From a checkpoint of a small class-conditioned image diffusion model.
Data: trained on stained colorectal tissue patches (NCT-CRC-HE-100K), 6.7 epochs.
Rows from block 3 of a small class-conditioned image diffusion model, named by matrix and row number. Rows with one number belong to one channel. Each number is 500 + 25 x the weight over its row's rms, rounded and kept within 0 to 999. All counts start at 0. Numbers have three digits each.
Before each channel's rows are labels from the 100 images, of 14976 (inputs lightly noised), where the channel reaches its highest value: "responds to" is what is common among them; "peak at" is the part of the image that holds the peak. Only what is clearly more common there than usual is listed. The data: stained colorectal tissue patches (NCT-CRC-HE-100K). In brackets: how many of the 100, against the usual share in percent.
# convs0: first 3x3 conv (model.mid.0.convs.0.weight, 256x256x3x3, standardized in use, each kernel summed), inputs 156-207
# convs1: second 3x3 conv (model.mid.0.convs.1.weight, 256x256x3x3, standardized in use, transposed, each kernel summed), outputs 156-207

responds to: tissue: normal colon mucosa (25 vs 8.7)
peak at: top centre (28 vs 11.1)
convs0.134:530454575478484467516521446494539494513526517479464531492521500508485495491502517495466472469473515489491518495519484492488506494489467498476514481472524520
convs1.134:491492498444503527498516506495458484511519519485477532478514475514465542496476466498524467509507512492508532544497504512476466518504505497501445515542559547

responds to: tissue: mucus (30 vs 9); tissue: debris (30 vs 11.2)
peak at: bottom right (32 vs 11.1)
convs0.214:511541502464479498527522447516529513492511479532508473468525490474486495521448511516498542506495504512477515497522498509447478526495451503499456501539484553
convs1.214:503462540516563488499522548502482521511514497485452553524510539529524530491469508522506502515527530484498536487523504499484555495492533494510514471484479461

responds to: tissue: adipose tissue (33 vs 10.2)
peak at: top right (33 vs 11.1); bottom left (29 vs 11.1)
convs0.4:491492542537517495504476530491464484498501489521538501536496504490529524507501518474471522467478491507476491498510483488523479507584468462478534533445499423
convs1.4:490468486464484490494557470466479485526533482506447468517502548546498518498509505520488505521487506556510492534519524511512517527509531515531505507512493509

responds to: tissue: mucus (37 vs 9)
peak at: top right (42 vs 11.1)
convs0.83:463498463501482495497517478516476525490467500490483486483469501463512492522475503439505524473545458519534431521524497495554495481484488545472533489480508437
convs1.83:520504488486510485470487538511508505490461501525504486467534465510462507509469478470515525492521503489515496489518478502484448487494471514488470511537541582

responds to: tissue: mucus (43 vs 9)
peak at: bottom right (50 vs 11.1)
convs0.186:522504502464479509507521393490537507477484491501508500469537477481470510509454489535530500492473497521513529480529514521472505525502453485515462506501506546
convs1.186:501466517451514535460533475496502493481513512480442516505501479515503520482499477500509436512492560457517545543504520509484508505518550510433468491542524548

responds to: tissue: adipose tissue (42 vs 10.2)
peak at: bottom left (66 vs 11.1)
convs0.22:506494531525501484511485530457467502527490498478524511526490535490524502509487502527494462505460510504489458496504450492510437508494505480490473515432494514
convs1.22:495498530531534517520498486489511497468450463552460476515476512536492516493522489526503464509524498480498515511509513488531482511559523497495501490487511509

responds to: tissue: adipose tissue (47 vs 10.2)
peak at: top right (46 vs 11.1)
convs0.97:518509458537476462480498465475489503495495520484481466474493506479521481493463505511514466488469510526487499486524513553505472506525457502508523519489510559
convs1.97:503485557505503521480512479494539490472495459504465552469465502520494489516489472498483500491497471435518535485514515504542503485494551484480499474466520497

responds to: tissue: tumour epithelium (53 vs 14.9)
peak at: top left (80 vs 11.1)
convs0.157:501498477510514513471478592461457499496472522515472493532497498460532498501529519448479544529489495486493462464485477468543515482478530523484533490461500445
convs1.157:482490531477460519482550471494492499535485513489510508522516476524499500507469500505491532520496485520505502546485484531475494518501511475505471511522504482

responds to: tissue: lymphocytes (95 vs 11.2)
peak at: bottom right (100 vs 11.1)
convs0.251:493528491498551504488466486522506549493489506511512518465480474498474487482512496530517546516561522519513524534471496502487471551537548488524487492502464491
convs1.251:501508494494467470538516452468493436533489532498505459506537466478474461498535533505508594514443494538467452509484500535460457523480470523494507478507491506

responds to: tissue: tumour epithelium (63 vs 14.9)
peak at: top left (76 vs 11.1)
convs0.187:476485495510544503516512526473484502514460507533480513508496507493524488475496493475510534541469509500506513470491505476508514472465559506486484470472492437
convs1.187:512553493483497503505456558545516515503461514475573488526523499471493491485506500469502487490540487495488463491496460466465533468485501504493478489479463455

responds to: tissue: lymphocytes (88 vs 11.2)
peak at: bottom left (74 vs 11.1)
convs0.246:498464510488548479481528428493489501484521528501537513516528507528537521509495521527536557486504495510489533514471516507545511537505577461502507534530490475
convs1.246:481518530559495497560488547472521490500477456499498506493515539535505478519528513500519516488531457449506439496510487517509493515466479556495511495475520474

responds to: tissue: lymphocytes (65 vs 11.2)
peak at: middle right (42 vs 11.1)
convs0.197:493513533509509497485478493529496482450555519516513538533537512485488495486461479497474478505521505481501495515522486481514502528533493488459528482466484462
convs1.197:530507473503493526518447519489478524456481472516487473467515513451480470467527514484519502488494494518503474493505522528505543486486486553523463520504476463

responds to: tissue: mucus (30 vs 9)
peak at: top right (37 vs 11.1)
convs0.66:470523502495499480497523405492529487462521505482501539491466500535490502533489500534510515456496504514477593550499479551502500511483459471518478515509468518
convs1.66:520499513497485499489491539488516517520501474508527474484522479484486493528484483415502503473524469458491429471500503531471481474489538523523495506511509454

responds to: tissue: lymphocytes (51 vs 11.2)
peak at: top right (84 vs 11.1)
convs0.55:483507483516532525506514501495471531511499490503487513513507521531481496502486505473507571474483504516509524507482458479514479496508580490484483506465485436
convs1.55:488543507511450483502512508484533494474501520484550474480473507495492496491517482490488521506502479526472458512480505526509475484490448488519513507497480526

responds to: tissue: tumour epithelium (38 vs 14.9); tissue: smooth muscle (37 vs 13.4)
peak at: bottom right (84 vs 11.1)
convs0.175:482503489517456497492471454494460503500467498541492508507496515496516532510490503430513508538454493517526482514507452475512517490492525509521536499491520458
convs1.175:482521497523485495478468501521506516489502517503527493544479521434505500516484516475531453498566437520495451484513516451497478467486466515519481521503456470

responds to: tissue: lymphocytes (79 vs 11.2)
peak at: bottom centre (29 vs 11.1)
convs0.239:496505502452531505494497462495506482476537524502499523490536515554492496499489487499529539471521528506487569503529461495512449504518554483507483529479476508
convs1.239:477533470510520498494447555525506519525474480494535478519487521433514485489516528502501492502510450505557458483524487500506512446455490514506517487522501430

responds to: tissue: normal colon mucosa (42 vs 8.7)
peak at: top right (78 vs 11.1)
convs0.20:477548490507519502469491553529479506478468486512474459525516517473497475472505476478513513526492495518487449502489450494488491482494505480497476504495488486
convs1.20:509475513533462484514532461469465520501512494517520470546455495526523465563503504509475511509495498517500529510475501467532482485529458490528496494480491463

responds to: tissue: lymphocytes (44 vs 11.2)
peak at: top right (43 vs 11.1); top left (35 vs 11.1)
convs0.160:508456524489528494499532397464539489538508501481504499530515509550513502498475512548495491462432507515507554502486522529483520516486488437508525500524489522
convs1.160:496509500479543517514470525537490515505495492467522487479485504539464505474493502448518429505544521475510467496525530458497497467473552500466489490523497479

responds to: tissue: lymphocytes (83 vs 11.2)
peak at: bottom left (54 vs 11.1)
convs0.141:503490495463543517499572429432513479495525530501483513504528503525500513510493508513508547487467500498503529521516540527544498515483537446508494531541505477
convs1.141:468515484550494503540507611515484485504453469494551500523525506467515499505514494489477561458515440506505469473524457528532488470477459516498508472492493451

responds to: tissue: adipose tissue (35 vs 10.2); tissue: mucus (26 vs 9)
peak at: bottom right (42 vs 11.1); bottom left (29 vs 11.1)
convs0.174:536476483468474483513503481500510493476505522485506472484514511537502529469464475515523463453443510511517513540517471508518480520530426497501511494491489485
convs1.174:513497524538467473526478516508532515482493479495504524492493524534499522496518509480485510520479494472483491430519516521545488476477491501511524481463501491

responds to: tissue: adipose tissue (45 vs 10.2)
peak at: bottom left (77 vs 11.1)
convs0.14:524500540512511507512483496432477474492507499514521499512521503482516539505525485447539505497526499521475479487521509491467478494540498469529487515442511454
convs1.14:443500481506540514504539527490500477502493496537450478501491532492530517523518513528460513467485523496518538503507506498522509556478497498491496477511485530

responds to: tissue: debris (32 vs 11.2)
peak at: top left (36 vs 11.1)
convs0.210:507510509485491500478502456481468467520498475541486490518508479577519505479532498481505515514491511495510475504500500515517496501507541536506501535557473446
convs1.210:456495491553537519520488576535534492508472482460517495480502520481535510501511522473524515492511431512477472449542489512519502504480502473545531496503496480

responds to: tissue: debris (46 vs 11.2); tissue: smooth muscle (43 vs 13.4)
peak at: centre (27 vs 11.1)
convs0.25:477511509447462521506493432509489487511503502497527507471545464435463497521515519485463488492500498503517467487518474509499500525560450480499480525514515552
convs1.25:496437519458513531481545483460489483549528517494433505487506460549503515482484467494511454498508539483494529529492515502457523520513569488467481486526503543

responds to: tissue: tumour epithelium (41 vs 14.9); tissue: lymphocytes (29 vs 11.2)
peak at: bottom right (35 vs 11.1)
convs0.195:498529473534474510523501465443483524538471491507537502420489518516498485459491530522523505435500482497487473498495469521489491511510477526510470493502518481
convs1.195:484466477479470496504500466473511466476486534525512543484527488541485514522485503476462531489529524491514517516532493473540500507559453463509460501434469496

responds to: tissue: adipose tissue (50 vs 10.2)
peak at: bottom left (77 vs 11.1)
convs0.21:526461536486518522504472410490513513494508508524483513509517536509499521515460491526522526491457521517517528508525499507510488535510481447526485508479520447
convs1.21:517489504492495477458510545496483502495488507519504527563502483484516511473515502462443479485444508529528540553474488509539527520540504503519466534502476499

responds to: tissue: tumour epithelium (54 vs 14.9); tissue: normal colon mucosa (29 vs 8.7)
peak at: bottom right (43 vs 11.1)
convs0.108:505505442511482507488516513480444529520467532475514520480480512468495492514496507459487477484481466501502429497491492496516503463422496507518506525492505457
convs1.108:489475494512474484518531433516499500483507504515520523462499496549495501485499492507508503468516563487501515508505486472482482493502480517465493491511509539

responds to: tissue: lymphocytes (62 vs 11.2)
peak at: top left (46 vs 11.1); bottom right (31 vs 11.1)
convs0.57:505491547491509498478530429472483474504557517544526508513537524488502526482510503494500522494469529505521509523504492469472510523496507466511497483502505437
convs1.57:470472481558475525557502564465484477493449478530537517524518539491536511531529524485519515456527480492514465496514474513521534527496447515485506493512497519

responds to: tissue: adipose tissue (37 vs 10.2); tissue: tumour epithelium (34 vs 14.9)
peak at: bottom right (32 vs 11.1); top centre (27 vs 11.1)
convs0.136:523459512488522489494524432438521529519526496462476476554506484556526489524474485535510486454495486495512563500496496522480494522494531463471467537487490498
convs1.136:519530520523470480509513548530538498470492501519532480448471485508474458517507470473487486503486494472504462500509515522543489468493493504494479489484538505

responds to: tissue: tumour epithelium (54 vs 14.9)
peak at: top right (36 vs 11.1); bottom right (35 vs 11.1)
convs0.33:493484573491497514488513427500552483493501481484523479503517516540479506486496499521520495515474492490471566502520485507449511501533502458496476517475509528
convs1.33:504474451448473528492570490478446514526475508525502508492525547450484515522457487460456491445475498510536477525460493523471505496506477515486457508487510473

responds to: tissue: mucus (25 vs 9)
peak at: top right (30 vs 11.1)
convs0.118:476490517460468502502528472477533491489534489435489521442527478543510480474483503552513482470514550498528512536529517561485458507508482516472507488513484574
convs1.118:490447513554511507520474525485517534475509484582499505493481532458491498530509515463525520489484465459510499460498509478537507492474530535505509524480524411

responds to: tissue: mucus (34 vs 9); tissue: normal colon mucosa (27 vs 8.7)
peak at: top right (29 vs 11.1)
convs0.133:488465478465455494512483496483482514479500540461497503531509499512501527501524515481466455509493508496509466525489518471573538525478457473511529499477514533
convs1.133:503500528485493483516532411441502453549542452486491516488497477538493494500471469475512550503484508494453520510488516540470462516516522501488495504513490460

responds to: tissue: debris (46 vs 11.2)
peak at: centre (30 vs 11.1)
convs0.224:504536486519489507486482461535505467557482489524491515539481494471514488511511523520490491460519507487541471478488488478516531470495491538476530482494510489
convs1.224:548494513499509505483509500533504502492505490492496459483504580574507507532515486500505490515473475481487469512532523508492495446484550486551482524483538495

responds to: tissue: lymphocytes (60 vs 11.2)
peak at: top right (66 vs 11.1)
convs0.130:517450513472448479517523546431490497498506520520505532518529507530530495481472514482476534481480484503503517501495470482544435507479512468509491535494488445
convs1.130:487513516549486536506468502499499516487497448466457545518489520501526527481520472508484523498470501479521514470536486467568470509497481528482486485517537537

responds to: tissue: adipose tissue (54 vs 10.2)
peak at: top right (66 vs 11.1)
convs0.89:483516521535501491503545410487530533487539504483486502477482488459477525507495512500490502464486525495476509519517545516468482508489503481512489547467492509
convs1.89:485527456500517512527405525534486493499502506501556501505521493495496483511483527476504482520489488554520488466498482440504501484500484508500491487502500454

responds to: tissue: normal colon mucosa (72 vs 8.7)
peak at: bottom left (43 vs 11.1)
convs0.150:494476455474536532520471490504479510459471501507491496496494502522505488500492495450486524538503511530483490536500500483507529496429541504507487479477480479
convs1.150:471508526503451475506568466488528501539512528483527479545515458488520451509513494512516534472507525507522491540494474541491452498493456516486539474539510540

responds to: tissue: adipose tissue (53 vs 10.2)
peak at: bottom right (32 vs 11.1); bottom centre (28 vs 11.1)
convs0.162:478498546519517482483525488467527494482519482474469511521506486522497475507482495543505497472471518469487539545507482544508481520504483531468502515497494554
convs1.162:506503490508529496513475559508519557494497463512482492480513481517479485523494491417510465488518463450502447476502509475484505465493555513506491511537501451

responds to: tissue: tumour epithelium (45 vs 14.9)
peak at: top right (84 vs 11.1)
convs0.11:499492536502501495518528420498499502526528487455505523475497519515463513469490482475493542459484499522512497538506498501473496521534516455491508513481489466
convs1.11:504505527502483531521494549490505509538480523521518507484560542494480514509501479482497505507495501537481477529466489476505472501483476530512454509482519491

responds to: tissue: smooth muscle (92 vs 13.4)
peak at: top left (38 vs 11.1)
convs0.226:486528481524488520482487470490509510514499500470487519503483512500471505484528502501512501530478515508552488522507520496559500514566488481488500498479504518
convs1.226:514510467470493498505533492533486511523499524521481472497523494498501478462519515502514514528459519524505515491480537505482497465510524509510466495478478493

responds to: tissue: normal colon mucosa (29 vs 8.7)
peak at: top left (43 vs 11.1)
convs0.144:532480529488482492469446515454509506512532489499489497495514483459507498485485488468478500473527498508503487465498482495458489516520474485509475537492517502
convs1.144:496451520477486549475547491464476488506524521509440538513494493502524519502510504512534470497452550479509577534497523502516515525503541498491513487491513502

responds to: tissue: lymphocytes (65 vs 11.2)
peak at: top left (86 vs 11.1)
convs0.61:521441532509519509530522447488503503487518517480513492520527500524514530500480512500508404508508501498520524493530506501507534506530491449521497490505510451
convs1.61:470532487540477478517440519469544494484505505491485519536519535488473511514479502494530515512466473464508487511515478525531535509460469525517517504520520493

responds to: tissue: adipose tissue (30 vs 10.2)
peak at: centre (28 vs 11.1)
convs0.62:518466546516470503521514429507514506512481505499482524513519477499463470531537482469526550424528494518508514528539489512435495508472483475501488507484508523
convs1.62:505488496479516537500519532466482515487510510532490487487494525544535501511475497490526511481487534497510503515477493526498511466502526531476501497506538464

responds to: tissue: smooth muscle (33 vs 13.4); tissue: tumour epithelium (33 vs 14.9)
peak at: middle right (31 vs 11.1); top right (28 vs 11.1)
convs0.35:501510450517476445484502556530446533518456479494524516509479489501497475503502513464479513534483492460526462508484443504519523512514460496496534480538510501
convs1.35:538471505502505499488544428478515514471516490497462470443495465576484455490493465515508474500486519464477512526480494505472507491498558491501519503496494477

responds to: tissue: mucus (36 vs 9)
peak at: top right (34 vs 11.1)
convs0.8:503529515517485519524516516519499498498465494467515458462479507478466496491502474527494458548501479503472453493475502492449495516554440477504480510490510538
convs1.8:502488476489450471506509490506491492479489490557474530504489524514512518491485516543494525490431517506533552523507450469567466498512505531496484504450530465

responds to: tissue: lymphocytes (89 vs 11.2)
peak at: bottom right (36 vs 11.1); top right (31 vs 11.1)
convs0.193:492484529499489479481532439502485481515523502559495511501514505542513518473509508488497486510441523485493506505530508504500513510522511469509506521514499437
convs1.193:495504501515485517523487493488487462524477519472547505510503485432516483517508527509530530529547500524518446548495511542475476526498456513488506489546492512

responds to: tissue: debris (48 vs 11.2); tissue: lymphocytes (28 vs 11.2)
peak at: bottom right (34 vs 11.1)
convs0.113:497499498502441518495542377481508525583494509527495525484512510509504507521464518530513547460486509511507479495506461519489494490490470453512499514524512468
convs1.113:538472500472499526460518443474513496548527494503523468464463472575505474498491512501547497481503525470460496502485508517468473489529548480487484490513502500

responds to: tissue: adipose tissue (32 vs 10.2)
peak at: top right (50 vs 11.1)
convs0.111:484485523506501516529521410466526509471527508476515501467484504513483510493505492523506424503513501511523538506527538529500502529515444469503486507513507547
convs1.111:509465513490476519472495476485514450498502447527457543505474435513547507540490494477504522468499541534491545487508496443532478478547535523475451479475487463

responds to: tissue: adipose tissue (58 vs 10.2)
peak at: bottom right (74 vs 11.1)
convs0.184:515466481479551499472426489460512476513539531496509478504481505533515495480472486509508473498542487497481541517495469503533503503475545485503475518497508462
convs1.184:489526506481461494508536531486485479479484479492464515492500474546500516533527482500493573509518485516519510499491521546499501521509516492472516477528490496

responds to: tissue: adipose tissue (40 vs 10.2)
peak at: bottom right (29 vs 11.1); middle right (27 vs 11.1)
convs0.77:471507500538514506507503490491495499500535492460495496455502500488518495485503515513483477524502476474507519516494553511508485531551509502484505544516497488
convs1.77:489498498502474479486543520474523476551505483516461461497492496499510508514492485526486482527522465565486489482502469525532491515468512504516528471467502526

responds to: tissue: tumour epithelium (60 vs 14.9); tissue: normal colon mucosa (25 vs 8.7)
peak at: centre (33 vs 11.1); middle right (30 vs 11.1)
convs0.23:503483512532472487494504589516464505458466508505528509503522506459498491505533498481498497519449512470497423500481492489522535500482430539501528491494511491
convs1.23:513443508510541490498516452501500503465528476516467508463483485571494489476498491492529406491509550412510552514486510501492510493523590483476488471532513510

responds to: tissue: tumour epithelium (40 vs 14.9)
peak at: top left (61 vs 11.1)
convs0.156:488478509494499512518440516484510501530509522485499486482477526481536494492523490514513445513546498470517486481492514479548518540501479531489513486536514501
convs1.156:508453512503494509490535437436486454501552506498459515488567472514512476534498490483483569478461513502489529487501527507470503511478488477507512484513516539

responds to: tissue: mucus (55 vs 9)
peak at: top left (48 vs 11.1); top right (30 vs 11.1)
convs0.79:451490496490474509488488455487475530446525518488496506518470487486502518493501509524509534467480529507459480524519533496477495506467453490505500486454524507
convs1.79:494506472553470480509509491503528506512476500472514492541531474443519527517493516468530527498489511527521494533492462512486467507526460519510497513544490470