From a checkpoint of a small class-conditioned image diffusion model.
Training: soap at rate 0.0017, batches of 64.
Rows from block 3 of a small class-conditioned image diffusion model, named by matrix and row number. Rows with one number belong to one channel. Each number is 128 + 32 x the weight over its row's rms, rounded and kept within 0 to 255. All counts start at 0.
After each channel's rows are labels from the 100 images, of 14976 (inputs lightly noised), where the channel reaches its highest value: "top examples" is what is common among them; "patch colour" is the nearest of a few named colours to the mean colour under the peak. Only what is clearly more common there than usual is listed. The data: stained colorectal tissue patches (NCT-CRC-HE-100K). In brackets: how many of the 100.
# convs0: first 3x3 conv (model.mid.0.convs.0.weight, 256x256x3x3, standardized in use, each kernel summed), inputs 156-207
# convs1: second 3x3 conv (model.mid.0.convs.1.weight, 256x256x3x3, standardized in use, transposed, each kernel summed), outputs 156-207

convs0.208 [142 121 120 141 114 134 125  89 193 115 126 155   7 133 133 100 137 133 169 124 144 109 159 148 138 138 126  87 124 116 126 141 135 126 110  77 107 138 130 116 176 173 160  13 134 158 162 121 185  75 133 111]
convs1.208 [149 173 127 143 195 116 146 109  45 144 166 116  98 135  77 168 138 179 110 131  94 139 145 121 121 162 108 117 144  87 134 108 176  97 147 192 164 110 162 102  94 144 105 169 161  94 123 163 103 132 110 149]
top examples: tissue: lymphocytes (63)
patch colour: grey (93)

convs0.205 [150 159 110 118 202 157 127  67 176 159 141 103  86 126 128 106 149 136 131 144 103 162 114 102 120  54 125 124 149 149 153 136 110 103 150 167 145  96 117 135 120 191 178 122 204 155  89 151 111  91 107 142]
convs1.205 [175 150 141 111 139  80 139 131 147 189 164 171  79 135 165 112 144  78 158 116 127 186 134 109 154 131 144 139 148 100 151 131 135 104 123 139 148  73 122 157  99 147 104  95 130 106 142 145 150 140 143 113]
top examples: tissue: tumour epithelium (52); tissue: normal colon mucosa (32)
patch colour: white (52)

convs0.68 [138 121 151  78 125 123 158 204   0 129 171 125 137 155 132  78 142 124 139 148 137 170 117 122 134 134 135 159  87  81  71 147 146 134 135 181 153 144 214 188 110 157 118 126  85  64 126  96 130 177 125 165]
convs1.68 [129 153 116 109 169 132  83 147 169 153 114 101 135 102 168 141 102 128  93 118 116 123  64 160 107 109 115 115 153 120  95  94 138  92 157 130 119 109 124  72  73 110  81 144  70 131 134  83 132 102 155 255]
top examples: tissue: tumour epithelium (70)
patch colour: brown (90)

convs0.147 [136  64 154 138 139 117 136 140 114  18 134  97 102 131 109 109 105 116 167 120 130 162 161 126 103 152 131 100 139 126  92  90 129 143 105 196 118 121 128 162 143 172 108 126 168  60 125 122 117  81 139  85]
convs1.147 [164 136  98 127 118 146 162 138  87 117 131 100  70 106 138 123 159 115  91 132 132 102 130 139 152  97 110 103 138  83 128 105 169  75 133 105 162 158 109 173 128 101  98 147 111 167  71  49 147 139 144  83]
top examples: tissue: mucus (32)
patch colour: brown (55)

convs0.220 [149 116 107 137 133 156 168  94 161 155  76  94 159  80 119 143 172  80 105 142 171  75 125 154 108 158 131 143 119 101  88  91 109 124 157  93 106 126  98 129 154 163 180 225 139 171 106 135 132 155 140  76]
convs1.220 [159 141  86 100 128  68 121 123 128 117 118 155 147 132 123 133  89 164 112 131 131  98 103 122 102 130 130 163 104  95 120 131 116 175 114 182  35 100 146  87 153 153 172 113 118 106 128 123  53  81 125 167]
top examples: tissue: lymphocytes (81)
patch colour: brown (90)

convs0.171 [108  56 145 125  70 141 127 119 187  77 107 150  82 133 135 109 136 128 141 124  97 111 152 144  96 139 160 131 141 129 156 179 119 121 123  97 130  99 114 157  83  86 118 106 104 173 146  91 151  77 121  92]
convs1.171 [138 134 127 109 114 136 124 102  92 109 175  89 150 118 173 124  68 122 108 145 107  76 109 121 112 120 158 155 167  94  93  29 153 144 111 173 153 140 109 134 166 113 140 110 106 110 131 153 138 138 178 171]
top examples: tissue: normal colon mucosa (25)
patch colour: brown (30)

convs0.110 [ 88 155 164 142  86 130 154 128 220  84 102  99 109  98 140  80 131 132 113  99 155  89 133 154 141 164 147 116 147 110 164  89 136 140 105 100  81 149 191 100 106 161 101  42  54 144 169 122 117  99 132 137]
convs1.110 [ 91  98 123  89 168 184 130 127  18 127 124 118 125 124 137 148 179 146 128 157 178 104 153  93 103  71 150 126 142  74  92 171 165  91 129 153 126 118 115 107 148 117 141 164 136 190 127  71 144 110 104  87]
top examples: tissue: normal colon mucosa (35)
patch colour: brown (56)

convs0.106 [100 140  87 104 102 119 121 107 131 144 108 150 112 112 152 146  96  89 153 143 157  41 113 143 144 152 143  92  65 183 169  93 121 174 139   7  87 135 150  90 139 124  94 130 102 145 122 170 176  95 148  25]
convs1.106 [ 74 126 111 166 104 109 105 154 114  97  78 114 151  89 115  90 203  87 171 111 164  92 157  89 101  72 135 128 141 164 124 217  64 143 159 116 122 141  93  69 121 129 152  45 146 155 163 121 136 195 112  87]
top examples: tissue: tumour epithelium (41); tissue: mucus (26)
patch colour: brown (51)

convs0.240 [167 139 162  91 122 108 153 106 100  82 114 145 119 116 146 148  98  74 151 144 115 164 159  95  95  83 136 141 152 134 141 184 146 112 162 126 119 133  68 122 143  95 186 165 164 187 111 142 145 129  96 132]
convs1.240 [100 104 130 146 138 102  96  97 237  99 147 159 140 134 113  89  66 117 116  99 160 136 184 116 172 144 123 121  96 174 137 146  63 198 103 124 144 101 144 178 164 106 133 146 132 116 151 160 134 136  91  93]
top examples: tissue: mucus (51)
patch colour: white (75)

convs0.179 [135 199  87 118 122 147 120 131 164 139 145 184 119 109 113 125 131  88 144 127  96  96  87 128 126  95 135 145 148 255  93 119 131 157 121 154 166 126  88 127 113  70 164 155 181 120 104  98 128 125  98 116]
convs1.179 [113 119 111  73 126 128 129  86 168 137 116 177 143 109 158 148 164  91 120 174 130 130 114  90 169  64 137 130 239 152 105 160 149 139 121  82 132 129  90 146 116  96  88 124 135 141 107 140 123  98 181  73]
top examples: tissue: normal colon mucosa (31)
patch colour: grey (59)

convs0.198 [202 199  87 121 129 140 154  87 168 164  86 116 118 127 142 176 151  98  75 145 112  16 171 149 102 138 108  99 158 151 109 130 122 131 121  92 103 125  99 104 116 142 162 170 106 180 166 156 138 177 132  91]
convs1.198 [191 117 106 137 147 126 160  69 121 139 129 127 150  88 116 165 159  70 100 139 178 187 118 155 101 116 152 171 111  93 120  90 136  84 134 137 111 169 181 133 166  97 114 120  94 117 170 116  80 132 149 135]
top examples: tissue: mucus (65); tissue: normal colon mucosa (31)
patch colour: pink (70)

convs0.245 [147 118  85 165 156  98 104  50 233 146 102 153 100  91 152 172 125 140 164 133 178  38 159 127 100 126 122  84 120  82 138 132  98 116 104  81 100  92 116 103 198 148 114 150 109 159 122 146 122  75 142  78]
convs1.245 [121 144 138 127  87 139 129 114  34 153 149  78 150 130 105 148 114 157 119 116  81 219 111 125 113 155 153 123 122 118 125 107 154  95 130 161 139 136 139 110 110 115 105 150 182 119  84  86  73 172 146 135]
top examples: tissue: normal colon mucosa (38); tissue: smooth muscle (34)
patch colour: grey (80)

convs0.247 [148 173 142 182 134 124 126  58 200 119  89 173 142 113 158 141 147 146 114  92 165  59 130 141  96 126 158 134 132 178 113 129 139 130 100  79 114 123  87  63 129 131 125 223 129 191 139 159 103  84 122 125]
convs1.247 [144 107  98 119 132 148 110 128  18  86  84 144 173 163  83 144 143 152 122 152 198 106  99 115 106 150 136 102 182 183 129 121  82 119  90 122  93 123 187 120  99 152 160 105 169 104  97  90 120 161 117  52]
top examples: tissue: lymphocytes (92)
patch colour: brown (90)

convs0.78 [164 119 154 125 107 129 162 166  42  90 105 127 127 200 137 127 137 151  95 126 134  69 140 135 114  80 132 201 166 128 130 129 163 137 178 138 187 129 143 162 119  32 172 183 111 117 160 160 167 140 100 181]
convs1.78 [102 153 135 161 143 123 125  85 164 148 135 145 140  96  89 144 165 121 141 114 155  70 144 101 120 177 139 129 107 166 141 131 119 151  98 106  68 162 121 135 210 150 129 113  91  96 153 136 117 122 130 105]
top examples: tissue: adipose tissue (35)
patch colour: white (78)

convs0.176 [172  75 163 129  85 110 132 149 163  68 157 132 129 110 143 104 102  85  94 113 130 147 158 116 104  73 131 117 121 152 118 137 138 191 117 153  83 102  98 140  85 136 146 170  68 107 146  99 119  85  94 106]
convs1.176 [121 160 119 164 150 166 102  59  81 124 126  91  48  68 159 158  64 162 132 106 153 188 143 116 119 130 122 161 134  43 152 102 185  72 107 174 153 149 147 167 177 127  97 161 154 128  51 126 106 192 143 167]
top examples: tissue: normal colon mucosa (28)
patch colour: brown (44)

convs0.94 [ 94 121 117 143 131 143 156 234  30  39 157 152 148 129 120  74 124 175 106 119 167 171 106 111 135 105 176 125 132 101 107  54 131 140 129 175 145 100 203 120 118 129 141 142 150  47  94 123 133 112 110 117]
convs1.94 [ 99  99 173 155 141 108 205  58  38  96 135 127 113 129 107 149 172 138  64 144 126 157 155 112 167 135 109 104 182  52 133 160 142 116 130  62 149 131 117 150 162  88 107 155 118 136 125 102 125 163 152  66]
top examples: tissue: normal colon mucosa (27)
patch colour: brown (76)

convs0.107 [124 117  86 129  86 135 150 101  58 158 104 121  62 119 130 118  86  98  97 121 139  98 115 140 118 119 120 115 131  92  83 113 105 137 125 122 177 133 175 111 126 121  91 249 127  89 115 125 108 117 135 125]
convs1.107 [113 120 106  26  99 133 128  87 103 147 109 108 169 121 143 127  93 164 143 124 137 104  90 140 160 119 137 132 183 138 135  98 119 147  93 134 105 176 129 158 101 129 185 112  92 128 125  98 178  94 176  69]
top examples: tissue: mucus (48)
patch colour: brown (34)

convs0.95 [ 93 154 121 124 114 138 138  48 253 159  46 137 117  43 120 180 132 149 147 115 153 116 123 123 142 185 157  76 124 115 111 166 116 123 120  76  88 105 107  98 165 141 109  77  87 136 121 121 104  88 156 128]
convs1.95 [117  85 117 122  74 156 118 164  61  80  85 117 170 156 120 115 124 140 127 115  97 136 157 130 166  81 112  89 112 166 126 133 105 161 109 129 159  98 115 147 111 131 180 157 166 150 127 108 137 140 116  96]
top examples: tissue: normal colon mucosa (32); tissue: mucus (30)
patch colour: brown (53)

convs0.228 [124 214 101  98 132 136 148 113  60 133  81 168  69 102 101  97 150 119 141 144  94  94  78 136 103 185  81 139 129 104 111 143 142 147 109 127 158 151 145 115  77 149 161  65 160  71 141 111 104 126 118 185]
convs1.228 [159  91 156  94 121 106 146 158 138  96 119 113 130 135 208 122 132 118 172 122 107  86 149 112 100 143 151 160 112 164 139 105 184 189 101 170 119  82 127 167  81 140 136 163 108 172 126 128 120 127 101 177]
top examples: tissue: lymphocytes (42)
patch colour: grey (55)

convs0.153 [125 118 186  81 119 126 111 178  38 169 154 108 116 121 124 181 137 123 146 187 100 177 114 147 162 105 147 133 115 160  76  97 128 102 132 118 180 147 152 125  91 141 162 127  76 143 147  90 140 140 147  96]
convs1.153 [123 128  75 148 112 166 117 172 185 111  74 155 138 131 129  89 107 154 174 144 130  84 139 131 118 147 111 115 117 179  92 158 159 129 121 137 154 168  97 137 115 139 189 138  96 104 124 143 141 176 106 178]
top examples: tissue: tumour epithelium (45)
patch colour: brown (71)

convs0.140 [138 109 144 122 178 137 154 172  49  83 173  67 142 176 129 102 106 137 102 171 106 200 117 128 115 104 129 206 150 153  99  91 172 121 154 229 155 137 183 141 110 146 157 128 186  76 109 112 154 135 110 181]
convs1.140 [117 128 120 138 173 152 183  70 208 147 151 166  54 120 101 139 160 129 121 127 173 100 127 110 144 129 147  59 147  51  99 136 118  74 126  64  94 161 139  89 160 123  80  94 143 181 111 113 128 146 158  75]
top examples: tissue: debris (29)
patch colour: brown (72)

convs0.241 [134 156 158 124 124 136 114  75   0  66 207 105 120 137 115  94 127 127 107 111 102 227 113 108 149 116 131 207 139 180  78 112 150 143 127 196 112 119 134 193 100 113 149 138 156  49 136  97 144 161 119 232]
convs1.241 [150 170 112 136 155 150 144  70 202 159 113 154  88 107  94 133 149 137 130 121 128  51 145 125 144 112 119  61 140  96  76 154 121 123 141  85  88 142 106  92 145 147  73  85 152 217 137 149 142 159 132  24]
top examples: tissue: debris (47)
patch colour: brown (61)